Rows from block 8, named by matrix and row number. Rows with one number belong to one attention dimension. Each number is 50 + 15 x the weight over its row's rms, rounded and kept within 0 to 99. All counts start at 0. After the name is the row's rms in percent of the matrix's.
# q: attention query, key and value (stacked) (model.blocks.8.attn.qkv.weight, 384x128, the q third), inputs 64-127
# k: attention query, key and value (stacked) (model.blocks.8.attn.qkv.weight, 384x128, the k third), inputs 64-127
q.49 110:63 55 31 59 36 55 25 45 67 30 55 45 48 50 77 41 52 42 57 69 40 27 61 48 66 44 68 53 40 47 71 60 68 27 54 46 65 41 75 41 50 36 49 55 54 47 39 46 42 51 36 30 77 83 77 66 59 32 67 32 67 58 72 77
k.49 130:44 40 31 29 54 82 55 65 33 59 67 43 31 30 53 48 91 52 67 63 47 60 37 54 27 54 39 71 67 56 51 63 39 78 41 41 52 48 49 42 41 50 04 42 67 62 72 58 51 43 56 48 61 29 54 58 94 49 29 39 33 54 57 63
q.50 117:53 46 30 46 75 61 34 57 55 40 35 64 35 32 53 30 46 41 43 57 44 37 56 41 58 48 47 63 55 68 53 75 73 53 47 67 38 59 48 43 28 69 44 56 65 66 26 39 61 62 36 19 65 75 72 82 40 42 65 36 70 64 80 61
k.50 146:48 49 47 44 70 90 57 77 22 45 57 55 47 30 47 66 75 51 53 65 41 37 57 57 40 55 48 62 47 65 43 65 27 81 53 33 42 60 35 39 50 51 02 21 62 61 45 72 54 51 53 42 59 25 67 55 86 46 57 47 47 56 60 50
q.51 093:70 50 40 71 43 73 73 47 70 24 42 54 40 23 66 51 58 32 58 65 56 55 46 45 62 44 48 63 41 67 62 45 43 57 66 66 71 59 69 30 55 58 15 24 52 75 47 34 71 64 64 57 78 59 44 60 74 39 43 48 46 48 36 76
k.51 086:30 47 59 34 57 56 35 59 54 61 36 78 40 20 44 46 44 45 60 38 44 36 67 45 25 62 45 28 48 33 69 44 62 32 33 23 54 41 37 37 57 27 52 40 57 79 56 75 33 30 75 39 58 34 55 64 76 40 63 50 55 71 67 69
q.52 127:76 52 41 71 53 67 25 61 39 61 29 45 29 42 74 27 51 35 69 56 28 42 68 32 46 60 53 39 51 65 68 75 64 56 55 56 53 39 57 57 49 55 44 46 76 42 28 45 60 74 51 33 75 54 63 77 65 38 48 57 61 29 51 66
k.52 160:41 52 49 49 62 88 55 67 27 52 58 50 31 24 50 65 71 38 64 52 24 55 41 31 35 51 66 38 47 58 47 54 24 70 55 31 40 42 37 46 58 52 24 20 64 69 61 66 53 45 58 29 44 33 51 76 74 24 46 60 60 41 40 44
q.53 174:53 62 48 49 46 62 51 70 53 62 23 38 41 33 58 34 50 47 49 69 32 19 59 36 47 62 57 58 62 54 68 77 47 44 73 40 44 56 56 27 20 48 41 37 66 50 34 49 57 52 41 22 72 50 68 59 54 43 65 59 70 33 70 78
k.53 206:59 38 40 37 66 79 36 72 32 42 58 43 48 15 62 51 92 55 69 48 31 51 52 46 46 52 57 55 60 53 58 53 24 64 58 39 47 49 51 52 53 58 07 36 77 57 46 72 40 54 54 51 60 25 53 69 88 35 33 37 48 44 41 61
q.54 116:77 63 45 64 47 48 50 69 64 43 38 53 54 49 60 27 42 35 44 72 36 41 64 26 35 61 75 59 57 61 52 76 67 50 63 65 52 26 65 36 24 44 53 53 55 66 21 46 35 78 34 18 48 61 70 62 47 30 47 38 63 29 53 63
k.54 142:49 44 43 33 52 89 56 62 26 52 48 61 28 20 59 54 75 43 60 61 45 48 44 33 51 55 49 40 55 52 57 53 29 75 60 33 61 55 42 36 45 68 00 23 62 71 45 74 36 67 51 36 49 34 62 71 84 26 38 50 45 47 41 43
q.55 105:35 41 50 62 60 61 47 44 53 36 60 71 55 60 27 50 60 36 65 31 61 83 51 62 66 37 42 45 32 45 53 50 38 63 27 32 47 42 26 56 40 68 42 53 31 35 81 68 54 45 37 50 22 50 50 67 34 43 49 35 21 67 21 44
k.55 105:51 34 48 50 55 41 67 23 78 26 38 36 44 78 52 52 30 44 49 30 71 29 64 42 56 29 49 31 29 56 34 62 93 24 50 74 55 28 46 76 56 50 94 59 17 66 51 33 56 56 40 54 67 62 39 46 39 64 53 65 41 31 52 42
q.56 099:76 58 25 28 67 36 38 68 62 66 53 48 30 38 35 26 26 36 51 38 37 42 69 56 34 57 56 45 69 63 81 70 79 56 76 39 42 51 53 33 33 66 63 25 43 69 24 47 46 74 42 59 37 47 47 64 46 49 41 43 36 65 73 72
k.56 101:46 33 39 30 50 65 53 86 55 40 47 28 24 46 33 44 72 75 55 47 37 46 37 55 37 63 45 44 57 47 59 49 22 76 56 42 69 37 41 59 29 56 17 17 81 72 70 63 47 70 65 31 35 25 36 67 66 29 52 52 35 52 49 74
q.57 110:63 37 43 52 70 32 54 45 44 57 28 60 39 30 70 32 15 32 74 41 36 48 62 45 33 46 60 64 57 55 61 72 76 56 80 48 66 37 54 47 26 61 47 64 54 45 37 53 58 76 23 39 60 57 64 66 35 32 45 44 55 29 49 42
k.57 127:60 44 59 43 60 93 46 77 42 49 56 33 34 27 57 66 82 72 53 52 55 61 49 58 38 63 62 43 42 67 49 41 29 70 52 31 55 66 52 55 63 56 13 26 82 45 43 50 50 60 51 41 55 28 53 57 84 23 51 53 42 47 37 51
q.58 107:40 56 52 38 73 29 59 44 59 27 42 53 29 32 69 22 38 51 75 58 34 35 48 50 63 47 60 52 65 76 69 66 83 34 66 58 74 54 43 48 21 62 36 40 67 51 51 66 51 79 21 39 48 86 70 58 47 61 65 66 67 38 61 57
k.58 126:54 37 58 35 50 75 55 66 36 57 42 45 30 26 46 59 93 58 49 51 29 42 58 53 31 69 51 52 44 45 39 65 13 83 37 47 49 67 32 53 35 46 14 19 83 65 56 70 52 44 71 32 45 49 55 53 84 43 53 38 53 35 49 61
q.59 083:30 35 71 34 21 42 49 58 29 41 79 33 45 76 73 61 56 28 60 37 52 38 69 29 36 37 59 35 39 31 49 52 21 59 30 50 58 76 65 47 40 56 57 54 37 61 33 39 50 46 62 46 63 27 74 67 32 50 54 34 45 60 40 67
k.59 071:29 45 39 76 30 31 67 63 32 74 51 34 30 39 20 40 67 28 71 53 32 49 50 28 57 33 63 50 72 39 28 54 26 71 31 45 35 34 49 59 61 46 60 50 33 37 32 27 37 60 62 70 45 65 57 55 49 44 51 53 51 68 42 61
q.60 159:52 49 43 49 53 64 45 56 71 56 41 62 34 33 84 31 48 43 56 57 31 26 55 38 54 69 71 52 42 56 76 63 51 47 58 61 41 47 53 43 32 42 37 52 70 64 41 53 54 63 49 28 77 66 76 67 47 45 45 56 60 41 51 71
k.60 194:44 53 49 45 73 92 46 56 34 53 50 60 31 35 46 49 77 45 49 63 39 39 40 43 41 55 49 49 58 54 46 59 31 62 49 29 37 55 34 38 46 57 08 24 82 57 57 66 38 51 68 38 44 28 48 55 86 33 28 48 39 50 32 57
q.61 113:29 40 48 55 45 43 44 35 25 42 67 60 54 52 28 56 77 44 45 66 65 59 52 74 34 24 22 40 49 21 40 37 15 45 14 53 35 76 38 69 80 58 41 48 32 59 45 73 66 45 68 84 41 18 34 26 42 66 29 62 54 38 54 39
k.61 120:49 49 58 53 59 34 42 35 65 55 46 55 57 61 49 39 35 27 53 24 56 36 49 37 71 40 68 32 42 49 61 38 82 18 58 51 54 35 57 65 33 47 96 53 26 37 42 51 46 41 35 59 59 82 49 30 28 44 50 74 53 55 40 43
q.62 104:36 33 50 38 57 42 51 43 31 43 47 75 48 62 34 51 66 65 64 32 32 73 54 79 68 59 43 49 56 22 23 61 43 48 25 58 39 34 47 44 82 62 58 64 56 65 65 70 55 51 56 62 45 10 36 29 45 62 43 56 19 36 29 28
k.62 124:49 41 43 66 33 23 68 40 61 47 55 40 49 89 58 54 18 49 30 48 61 47 41 63 47 60 50 30 58 60 57 46 68 41 51 68 55 36 50 63 54 37 78 59 27 34 33 33 67 46 45 66 35 78 43 53 07 57 69 58 58 41 50 52
q.63 107:31 56 63 46 54 51 58 59 64 29 72 73 57 63 24 50 70 61 41 44 66 65 63 46 65 65 52 47 24 53 30 23 41 40 30 39 30 65 47 57 68 51 64 79 23 60 48 57 70 55 39 77 41 43 40 34 54 71 64 42 61 39 27 42
k.63 113:38 66 70 47 48 24 61 31 67 42 41 61 55 73 29 51 24 39 26 41 75 72 35 52 54 45 55 36 54 41 34 49 59 37 58 72 58 50 61 70 45 51 87 50 12 40 43 36 41 35 34 57 55 63 25 34 18 65 43 56 48 56 40 45
q.64 083:50 39 48 66 67 63 46 54 29 27 73 49 71 56 65 56 46 48 23 35 47 57 47 34 65 53 32 53 75 56 70 30 66 70 51 50 41 77 71 40 30 65 76 68 45 27 65 73 57 68 55 48 63 60 58 60 31 44 41 49 69 55 44 31
k.64 076:36 72 44 42 44 69 31 46 29 28 67 57 47 74 27 31 62 39 46 70 63 31 57 68 58 38 35 40 38 36 61 57 67 52 69 43 48 76 50 68 69 74 40 62 63 52 57 30 45 45 51 38 75 36 54 58 26 47 26 35 53 51 28 52
q.65 129:59 48 56 51 67 47 31 65 47 65 17 39 58 51 56 44 54 56 67 46 47 37 48 40 49 48 61 67 37 84 79 66 51 40 61 47 31 25 64 33 58 71 26 58 59 50 47 64 64 55 25 37 77 46 75 60 45 49 39 30 65 44 64 70
k.65 100:53 36 34 57 66 69 35 48 59 37 53 60 72 35 71 38 41 47 58 63 46 16 57 44 26 52 79 27 65 63 80 74 43 33 64 30 52 55 34 43 28 47 53 42 67 62 51 43 57 70 18 44 46 49 64 60 55 37 38 59 66 54 76 54
q.66 084:49 34 59 66 39 70 56 76 58 71 68 71 41 48 38 35 57 56 39 41 60 36 57 23 46 53 71 56 31 46 44 38 58 40 78 47 65 56 48 33 46 63 31 68 38 30 55 78 61 43 35 62 47 38 43 73 49 67 69 33 49 36 29 49
k.66 079:32 63 39 58 65 55 64 59 60 64 63 75 54 45 64 40 58 71 47 65 45 54 65 23 30 60 58 51 55 70 37 36 41 70 70 55 42 36 30 63 66 49 48 43 70 72 23 68 72 34 69 44 53 31 53 25 63 31 38 64 79 37 42 51
q.67 100:42 72 25 80 68 21 23 43 40 46 15 42 35 43 48 54 34 45 71 67 53 25 38 38 63 61 69 63 43 77 47 65 62 26 47 59 48 50 47 52 52 70 50 71 41 33 53 50 39 56 44 47 51 76 53 67 66 44 71 55 37 40 44 83
k.67 096:63 60 65 72 32 61 59 62 67 27 61 58 65 38 58 25 51 29 37 55 68 29 65 49 30 41 39 28 39 34 75 66 54 67 54 54 38 50 75 43 28 30 66 48 77 62 58 54 27 40 40 28 40 59 66 55 53 38 73 47 81 47 61 34
q.68 088:29 31 44 33 62 39 60 65 65 28 74 50 44 62 59 35 47 63 30 66 47 45 72 42 46 57 42 32 35 32 54 66 36 33 39 56 29 37 63 52 58 26 62 46 43 71 61 25 28 40 36 58 31 40 42 45 26 36 46 68 63 50 64 64
k.68 081:61 35 68 65 38 25 36 29 66 63 43 44 43 72 48 40 73 69 62 72 55 63 29 33 60 48 27 27 49 28 27 26 32 55 51 49 63 63 32 49 31 59 54 37 28 28 53 26 67 62 68 53 51 58 43 56 54 65 35 39 47 58 72 61
q.69 090:38 50 30 71 45 47 47 31 27 43 31 44 37 51 30 62 68 54 44 54 34 58 59 33 74 65 35 46 69 39 22 30 72 25 65 43 39 33 25 70 45 69 41 40 44 53 66 35 56 58 75 35 49 31 36 66 37 60 60 37 63 33 42 34
k.69 077:65 31 42 70 39 47 63 30 65 56 42 30 40 60 41 47 47 46 57 62 51 58 60 71 55 53 38 44 41 49 38 33 64 50 42 47 63 75 38 50 35 57 75 39 46 56 37 37 38 26 75 36 46 73 73 58 57 46 24 21 42 73 67 35
q.70 083:58 61 49 38 66 26 25 50 49 55 27 69 63 53 44 51 46 49 72 50 61 72 53 37 58 65 60 30 59 31 30 76 41 41 67 39 35 67 24 40 40 64 53 57 36 53 50 31 33 64 33 74 52 35 53 37 25 39 66 43 32 72 42 39
k.70 076:44 58 26 58 69 52 47 64 48 28 30 71 76 44 60 54 45 63 72 75 33 55 66 28 64 77 58 35 27 58 26 58 31 41 44 76 26 34 67 43 64 54 61 36 64 70 77 30 25 67 39 36 68 72 67 62 43 57 53 39 35 44 43 37
q.71 089:71 53 58 72 41 22 64 61 73 73 63 45 37 74 43 41 53 39 44 42 68 62 63 39 33 50 74 70 71 31 72 32 47 51 64 66 53 16 56 71 32 40 46 32 49 28 66 49 68 47 55 40 37 71 61 65 48 42 64 75 45 21 43 77
k.71 082:53 71 37 30 28 46 47 60 78 35 34 74 69 63 40 69 55 22 52 56 37 25 54 55 38 56 36 66 64 60 50 50 58 69 54 49 61 35 58 50 33 27 69 29 63 34 30 32 29 28 45 67 68 47 51 26 63 38 46 76 76 53 59 53
q.72 085:36 55 74 44 36 31 59 52 45 40 57 63 61 40 43 53 73 30 30 37 72 76 31 74 55 65 57 26 34 69 30 58 43 42 49 26 43 32 74 30 45 47 56 53 71 70 38 57 44 70 58 46 37 25 29 73 37 55 56 75 46 46 24 51
k.72 079:61 32 52 58 48 71 65 51 29 41 73 42 43 32 71 29 49 61 46 61 27 64 75 61 67 39 68 71 44 39 75 44 71 65 31 69 31 68 51 60 53 63 43 72 35 66 65 62 29 76 65 33 69 56 69 33 56 65 60 61 30 56 43 61
q.73 081:35 59 62 43 25 58 61 47 30 44 46 35 65 74 70 59 40 32 64 52 72 54 48 43 29 69 38 28 63 76 52 30 66 35 57 40 58 43 21 55 60 41 33 70 26 68 30 32 57 52 55 46 26 62 35 67 54 39 41 58 57 44 55 34
k.73 074:27 53 51 70 66 50 77 65 35 45 60 31 58 71 69 71 29 47 52 54 73 40 69 47 53 45 49 48 26 62 48 49 21 43 75 36 65 49 48 28 46 54 64 57 40 55 53 63 76 55 26 72 67 69 74 59 73 43 21 49 44 72 56 31
q.74 088:31 61 60 35 61 58 77 58 32 44 37 51 36 64 38 55 60 67 54 36 56 46 62 44 56 70 35 64 28 62 59 56 59 50 59 58 67 50 74 46 25 36 72 63 55 53 50 49 52 57 42 57 29 33 64 62 48 68 30 58 47 78 75 56
k.74 078:64 39 71 33 53 26 53 33 30 35 63 68 39 54 31 23 71 59 30 45 25 72 54 41 30 67 65 34 23 31 43 71 29 54 32 43 55 62 19 38 22 61 39 67 66 62 59 43 45 42 62 63 41 72 68 59 66 47 70 67 54 42 61 71
q.75 091:69 27 47 63 35 29 76 60 64 33 44 45 53 72 26 68 47 72 28 46 62 76 75 28 51 59 28 59 65 55 64 67 63 48 61 71 74 57 64 67 69 29 52 64 58 36 36 29 60 38 59 42 65 65 33 34 49 38 58 33 49 33 47 20
k.75 091:39 53 35 51 45 19 33 53 42 39 49 49 27 56 58 48 45 78 33 65 70 42 58 48 68 55 38 53 31 46 64 63 39 23 25 45 75 38 56 76 42 67 52 51 41 67 38 62 45 50 68 49 64 78 40 65 36 64 57 29 22 68 66 47
q.76 087:64 53 54 23 40 32 42 42 49 25 27 68 27 34 52 44 72 34 71 30 71 71 64 70 60 32 36 55 58 65 46 31 41 51 25 74 72 52 52 54 50 61 21 27 66 54 38 73 31 71 26 62 53 74 60 56 57 54 43 54 50 34 71 54
k.76 078:27 39 32 38 37 45 58 32 41 32 46 59 70 64 68 78 59 59 33 28 49 59 45 26 38 61 26 67 70 31 34 78 58 44 67 67 55 65 31 70 64 35 50 62 67 34 51 48 57 63 27 44 31 55 64 53 74 48 61 27 32 52 58 35
q.77 089:33 41 60 68 28 40 49 65 30 30 64 74 26 71 40 55 65 60 58 67 46 62 54 32 66 63 32 48 28 38 59 74 61 43 50 36 38 41 41 36 47 54 33 32 65 38 52 35 28 44 70 67 51 60 48 38 28 66 49 48 59 63 38 64
k.77 081:71 42 28 51 54 34 64 27 56 41 32 27 37 31 37 66 69 74 68 66 52 34 57 75 42 31 65 45 52 66 34 46 63 41 37 46 32 37 55 63 56 29 65 40 63 37 32 67 55 30 32 39 63 73 48 29 28 37 59 73 48 33 42 60
q.78 086:75 69 37 39 43 33 70 72 65 24 65 40 41 40 51 73 40 30 58 30 68 37 36 37 74 35 52 40 62 55 47 67 76 46 57 33 46 43 36 67 24 64 51 52 63 30 43 76 36 51 42 70 70 34 60 64 24 59 52 75 51 49 28 48
k.78 073:23 71 21 39 67 64 33 26 41 48 39 41 36 76 26 42 25 36 47 25 39 31 72 51 53 43 47 43 77 61 28 62 56 32 68 30 67 39 46 49 31 49 25 46 43 34 57 61 46 37 38 36 42 58 44 69 75 48 24 25 56 42 53 58
q.79 092:38 58 69 49 50 38 41 27 55 61 21 42 65 32 52 45 53 72 31 69 65 59 40 27 30 58 71 39 60 33 64 37 60 27 73 44 65 57 59 59 67 39 76 51 70 51 23 36 51 35 18 30 57 53 47 37 44 62 35 45 72 34 35 65
k.79 088:74 67 51 37 32 55 30 54 73 38 51 47 57 48 83 44 28 60 51 53 40 46 68 54 36 67 49 28 64 54 72 31 74 68 45 48 31 68 44 36 65 28 49 60 39 49 27 33 69 54 48 32 47 60 70 68 69 66 58 32 66 60 64 31
q.80 096:60 62 66 36 30 47 76 56 65 29 68 59 67 50 35 38 30 49 50 47 69 60 56 72 54 52 33 44 45 76 49 46 88 23 54 27 50 47 68 59 51 39 67 53 60 36 29 40 69 74 22 53 47 72 36 67 51 44 46 42 54 49 78 44
k.80 100:29 36 56 56 59 24 52 55 62 36 40 61 63 67 50 36 37 41 61 26 57 41 56 61 61 59 48 64 64 52 37 49 71 42 47 47 64 42 49 70 37 55 79 43 43 60 63 52 47 45 34 69 50 85 40 45 34 40 67 30 47 37 49 37
q.81 091:35 33 33 40 65 60 32 48 51 30 30 63 31 47 37 51 55 37 35 58 30 66 77 55 50 50 62 54 66 48 41 44 46 38 44 34 36 46 43 56 28 54 23 60 36 51 70 71 30 39 49 59 36 23 24 71 66 44 71 47 70 42 45 67
k.81 076:37 51 48 59 39 76 55 59 65 41 39 64 71 17 53 49 63 25 37 33 33 72 39 69 39 59 31 79 50 62 39 27 34 58 69 24 61 34 60 62 36 39 49 74 52 40 39 63 35 67 40 24 34 34 72 54 72 41 58 55 30 50 57 58
q.82 110:67 70 59 50 65 47 45 70 54 48 49 48 36 23 55 70 73 48 63 77 14 67 46 62 49 43 53 42 33 68 73 71 05 61 52 41 36 40 43 47 52 70 52 24 34 37 52 41 33 62 60 49 45 13 37 42 60 45 30 40 42 53 55 70
k.82 125:61 60 60 27 61 83 52 53 50 47 58 50 41 23 38 60 78 47 69 66 38 66 48 54 32 45 35 55 51 69 53 39 18 80 60 59 49 41 45 53 40 53 36 30 72 65 47 68 51 42 54 36 60 24 34 68 76 57 51 56 29 62 49 65
q.83 109:52 60 50 64 54 81 29 54 52 45 67 58 33 38 70 55 60 63 60 45 17 47 37 44 35 51 71 75 61 66 49 59 22 72 53 54 47 69 44 37 41 49 35 29 48 52 40 50 58 43 58 38 41 49 38 60 80 52 28 76 29 56 27 64
k.83 123:65 47 66 50 67 55 44 72 48 40 60 45 50 33 61 43 91 43 61 56 37 54 57 39 25 29 33 51 42 43 67 64 39 71 47 36 36 39 51 50 60 45 16 42 65 50 68 52 39 58 52 58 61 38 55 43 77 37 40 44 54 61 46 52
q.84 090:62 49 48 71 60 44 54 25 49 50 49 37 53 56 40 29 24 22 25 34 75 64 53 55 46 57 56 48 42 38 35 39 34 22 67 60 24 64 56 58 24 43 75 61 57 74 19 44 38 45 23 51 68 47 46 33 37 51 71 34 48 32 61 35
k.84 082:66 56 27 62 62 25 67 41 47 34 51 53 54 27 47 49 30 60 74 22 63 43 40 72 55 37 69 54 53 69 54 29 57 34 53 73 75 36 66 46 35 63 61 42 28 49 59 32 63 68 23 75 49 79 69 30 40 39 52 58 80 53 36 37
q.85 086:65 62 44 33 54 55 46 31 48 22 45 61 78 40 44 67 27 43 51 61 32 41 66 58 57 68 49 48 39 56 73 37 34 26 59 52 45 27 29 72 26 42 45 27 50 45 54 52 50 68 17 42 77 64 44 60 65 35 62 44 76 39 61 46
k.85 081:36 38 58 60 67 25 62 51 50 41 29 59 46 25 64 61 76 50 79 27 67 75 39 54 76 47 67 66 46 61 40 24 73 61 38 26 63 30 53 63 31 73 66 36 52 32 66 56 78 46 36 63 45 43 30 64 38 37 28 58 46 34 43 28
q.86 095:75 68 39 58 42 41 28 78 27 30 61 54 57 36 43 58 80 50 47 47 45 60 75 67 29 54 36 35 63 83 45 39 30 55 52 29 74 37 51 38 47 58 52 48 38 36 50 66 66 49 38 46 78 51 36 77 53 58 29 36 62 40 29 43
k.86 092:67 45 56 24 56 75 55 69 56 66 52 74 52 28 38 56 81 48 82 66 20 41 54 45 26 70 27 72 45 37 36 39 10 66 57 51 29 35 59 70 55 35 20 50 73 45 63 42 38 36 74 64 58 14 58 39 49 25 52 62 45 33 38 45
q.87 089:60 76 24 53 54 71 37 32 65 23 37 43 43 76 72 68 61 45 71 49 39 22 74 42 45 66 75 49 38 69 51 54 51 43 31 50 43 41 70 70 37 35 56 58 49 44 54 60 52 58 31 75 61 29 52 30 31 46 55 34 47 45 76 30
k.87 080:34 24 27 45 29 48 51 63 74 36 66 53 55 36 69 34 42 42 38 43 51 64 41 60 61 41 54 57 73 71 56 65 38 41 68 66 49 65 68 58 51 53 78 45 30 61 63 25 61 55 65 44 47 81 69 43 71 38 68 63 75 49 55 57
q.88 119:72 70 59 70 61 61 45 67 26 76 35 54 44 42 43 40 73 55 64 42 36 63 57 64 47 53 66 47 58 39 72 68 29 80 47 44 52 71 29 44 51 36 25 30 55 64 54 68 51 65 54 36 40 15 49 51 75 62 18 35 36 59 28 80
k.88 132:49 55 36 55 58 80 30 67 32 44 64 66 34 23 43 68 90 43 57 57 35 54 41 35 34 39 61 46 65 60 68 49 25 81 48 49 31 64 35 31 58 45 36 53 83 67 55 66 39 63 48 54 62 17 67 46 72 43 50 40 57 52 35 47
q.89 128:38 33 43 55 39 20 79 49 67 22 38 35 65 69 60 54 29 39 35 49 68 47 53 43 67 68 58 57 42 39 57 47 86 24 73 46 38 53 64 74 40 39 65 46 39 60 56 46 41 35 39 52 59 86 50 38 29 56 61 33 50 67 73 43
k.89 141:33 43 61 48 53 30 52 36 78 37 44 48 52 67 37 56 12 54 28 40 62 35 57 66 65 44 60 50 48 61 51 35 92 37 50 57 56 59 51 53 41 49 73 52 18 38 45 37 47 50 30 62 54 67 41 29 14 70 68 48 60 43 51 38
q.90 102:43 50 48 30 47 49 66 18 58 33 55 46 48 62 45 38 05 42 42 60 51 41 77 29 32 69 64 35 67 36 29 56 56 18 55 50 39 42 52 36 50 39 59 46 56 51 43 56 39 37 69 70 63 68 72 35 46 41 70 55 44 67 45 59
k.90 116:41 59 48 65 56 14 66 27 62 53 52 59 62 72 34 41 23 51 52 29 72 57 64 69 49 47 60 56 37 37 36 59 70 23 46 59 67 45 57 64 42 34 64 72 43 36 41 27 66 67 31 63 34 62 52 40 42 55 61 59 67 58 61 29
q.91 095:50 71 58 45 54 53 51 69 25 73 59 74 76 55 73 35 61 62 71 38 29 47 32 73 37 43 38 45 27 41 65 74 30 43 34 51 47 42 57 46 36 31 27 56 35 41 28 41 33 78 56 67 37 46 71 59 43 45 37 38 21 40 55 36
k.91 086:47 66 29 37 35 59 61 78 44 49 52 39 52 18 50 48 72 41 58 69 20 40 58 51 51 67 39 50 42 32 52 71 12 73 52 54 65 33 44 57 45 48 57 38 46 78 31 44 38 57 52 35 39 61 55 42 78 46 65 59 44 66 56 40
q.114 105:51 37 54 29 50 51 61 59 16 53 55 69 65 24 58 78 69 30 69 75 49 60 58 52 59 27 32 59 43 29 56 71 24 63 44 47 36 65 26 26 69 34 27 40 58 72 44 44 46 28 65 71 39 45 42 36 58 51 37 63 42 44 53 44
k.114 096:54 43 32 71 66 67 50 36 35 61 66 52 67 54 47 65 68 40 75 50 26 33 62 63 49 53 60 47 68 58 81 55 10 42 79 28 46 32 41 47 36 52 30 61 74 37 54 51 48 49 48 29 61 34 70 50 68 64 58 60 71 65 51 44
q.115 093:43 51 33 69 64 51 53 67 29 44 61 32 70 34 73 31 37 29 61 33 59 53 48 29 45 41 36 68 28 43 57 63 64 57 29 26 67 60 39 29 33 59 42 33 47 49 39 65 43 76 50 57 69 35 36 84 32 67 25 54 50 29 30 59
k.115 086:65 59 41 49 62 74 52 62 49 53 36 57 61 33 62 65 74 67 60 70 36 35 60 59 31 31 47 70 40 35 71 33 20 60 39 26 68 51 31 68 63 53 43 24 45 35 80 38 49 64 69 78 36 33 58 29 80 58 65 31 56 62 59 48
q.116 093:39 40 46 61 39 28 68 52 47 56 62 38 53 66 45 53 62 45 33 22 65 36 71 65 33 35 47 43 27 50 20 64 24 42 48 49 56 60 72 75 65 62 44 68 30 62 64 71 63 25 36 74 57 59 57 27 64 55 66 51 55 78 48 19
k.116 089:68 70 45 40 59 28 35 53 80 57 23 54 55 53 45 46 50 28 31 55 37 46 31 66 70 38 73 33 51 54 59 35 58 46 69 79 31 60 44 36 28 37 59 78 39 61 23 33 63 61 24 46 76 63 58 43 42 33 64 46 67 57 79 66
q.117 095:43 30 31 66 68 40 73 34 45 42 75 34 34 34 59 62 34 63 44 25 58 59 54 39 50 42 50 27 55 60 61 53 43 45 69 77 49 58 61 43 44 43 62 72 42 52 70 36 41 25 44 70 45 33 40 61 55 67 62 71 29 42 55 42
k.117 090:73 62 32 82 28 21 63 44 77 60 47 46 60 78 67 43 47 37 50 50 32 48 58 30 50 44 52 43 47 71 60 35 75 48 61 34 58 20 43 47 27 40 81 77 34 40 42 34 63 50 40 42 49 58 60 54 18 40 54 55 43 64 49 61
q.118 119:65 47 31 41 65 40 30 49 68 51 14 53 48 33 72 33 31 51 70 50 44 50 47 49 58 76 50 44 53 64 82 55 58 58 74 65 43 29 77 54 54 38 47 68 52 47 40 26 43 39 34 20 65 76 51 49 63 65 60 38 82 25 77 79
k.118 103:33 52 71 50 44 59 67 48 56 43 54 43 63 37 29 81 48 73 29 61 72 71 36 62 61 55 20 42 51 56 26 24 63 61 48 30 42 50 55 45 54 41 52 27 45 44 50 63 51 28 83 56 23 23 35 58 33 60 58 50 53 63 54 21
q.119 085:27 36 27 21 71 54 39 38 35 65 54 41 31 29 45 36 69 32 25 54 52 76 40 70 31 33 48 54 52 41 68 39 28 58 58 28 61 52 45 37 80 32 35 53 34 72 55 50 46 53 65 70 33 43 57 55 75 57 61 58 48 67 75 53
k.119 078:68 32 28 55 37 69 34 64 70 68 31 65 64 46 65 52 76 55 64 65 56 38 67 22 38 55 41 52 29 58 63 38 54 49 34 61 70 25 64 49 50 54 45 59 30 34 60 33 50 36 43 67 59 35 57 49 50 33 43 72 25 68 51 29
q.120 092:55 34 65 30 41 39 58 28 52 57 26 36 35 60 33 60 31 50 33 32 52 18 49 37 55 46 45 62 73 55 73 34 66 48 86 62 31 51 58 41 27 43 78 54 67 36 44 45 70 76 52 50 83 59 68 59 32 65 46 51 50 26 56 38
k.120 085:40 37 56 33 22 21 50 47 72 63 48 41 57 61 29 47 48 68 59 42 71 67 27 64 47 72 34 42 73 63 23 37 51 41 52 39 59 36 46 37 61 74 59 54 51 51 41 54 72 31 62 39 27 70 27 43 29 28 71 46 48 51 65 26
q.121 106:55 52 29 38 49 35 32 46 68 54 21 57 68 59 56 25 29 54 40 75 58 43 69 57 40 50 44 60 65 81 83 70 69 52 51 55 55 29 64 33 55 41 58 71 44 33 50 55 42 43 22 50 41 52 57 68 39 56 54 30 81 59 79 45
k.121 096:39 62 48 23 44 69 59 73 29 25 66 50 32 43 47 79 45 59 44 67 41 77 57 44 43 32 58 51 46 30 33 25 59 55 22 46 75 79 58 55 76 69 19 51 68 50 66 63 65 27 53 50 62 45 37 41 69 27 67 39 23 35 56 36
q.122 087:52 66 61 66 51 58 49 58 58 32 63 50 50 41 48 20 32 53 43 40 35 56 69 38 23 70 34 35 35 75 33 67 55 53 69 38 54 51 34 23 53 76 40 24 44 63 39 54 26 65 64 49 71 51 68 39 58 45 47 51 68 72 78 49
k.122 091:30 70 59 61 49 74 41 78 49 34 72 38 31 33 64 57 54 65 67 61 39 58 59 54 67 61 26 54 35 32 28 53 43 82 58 46 54 49 41 39 52 68 36 35 70 46 56 43 66 28 72 39 36 32 32 43 61 47 28 37 56 55 33 25
q.123 101:22 23 69 71 27 20 51 20 72 25 36 50 56 48 33 59 40 34 37 39 69 36 38 37 46 37 38 48 31 28 43 42 90 49 42 47 60 37 70 71 68 36 71 41 54 65 56 55 58 41 26 64 38 70 61 58 46 37 60 42 55 62 49 49
k.123 108:62 41 42 69 30 34 55 45 80 38 32 25 48 67 36 43 05 36 30 58 57 40 42 41 38 72 64 53 67 52 49 60 86 20 56 53 48 28 46 48 65 40 57 58 53 45 37 44 71 68 30 44 41 70 61 51 51 49 45 56 70 33 42 31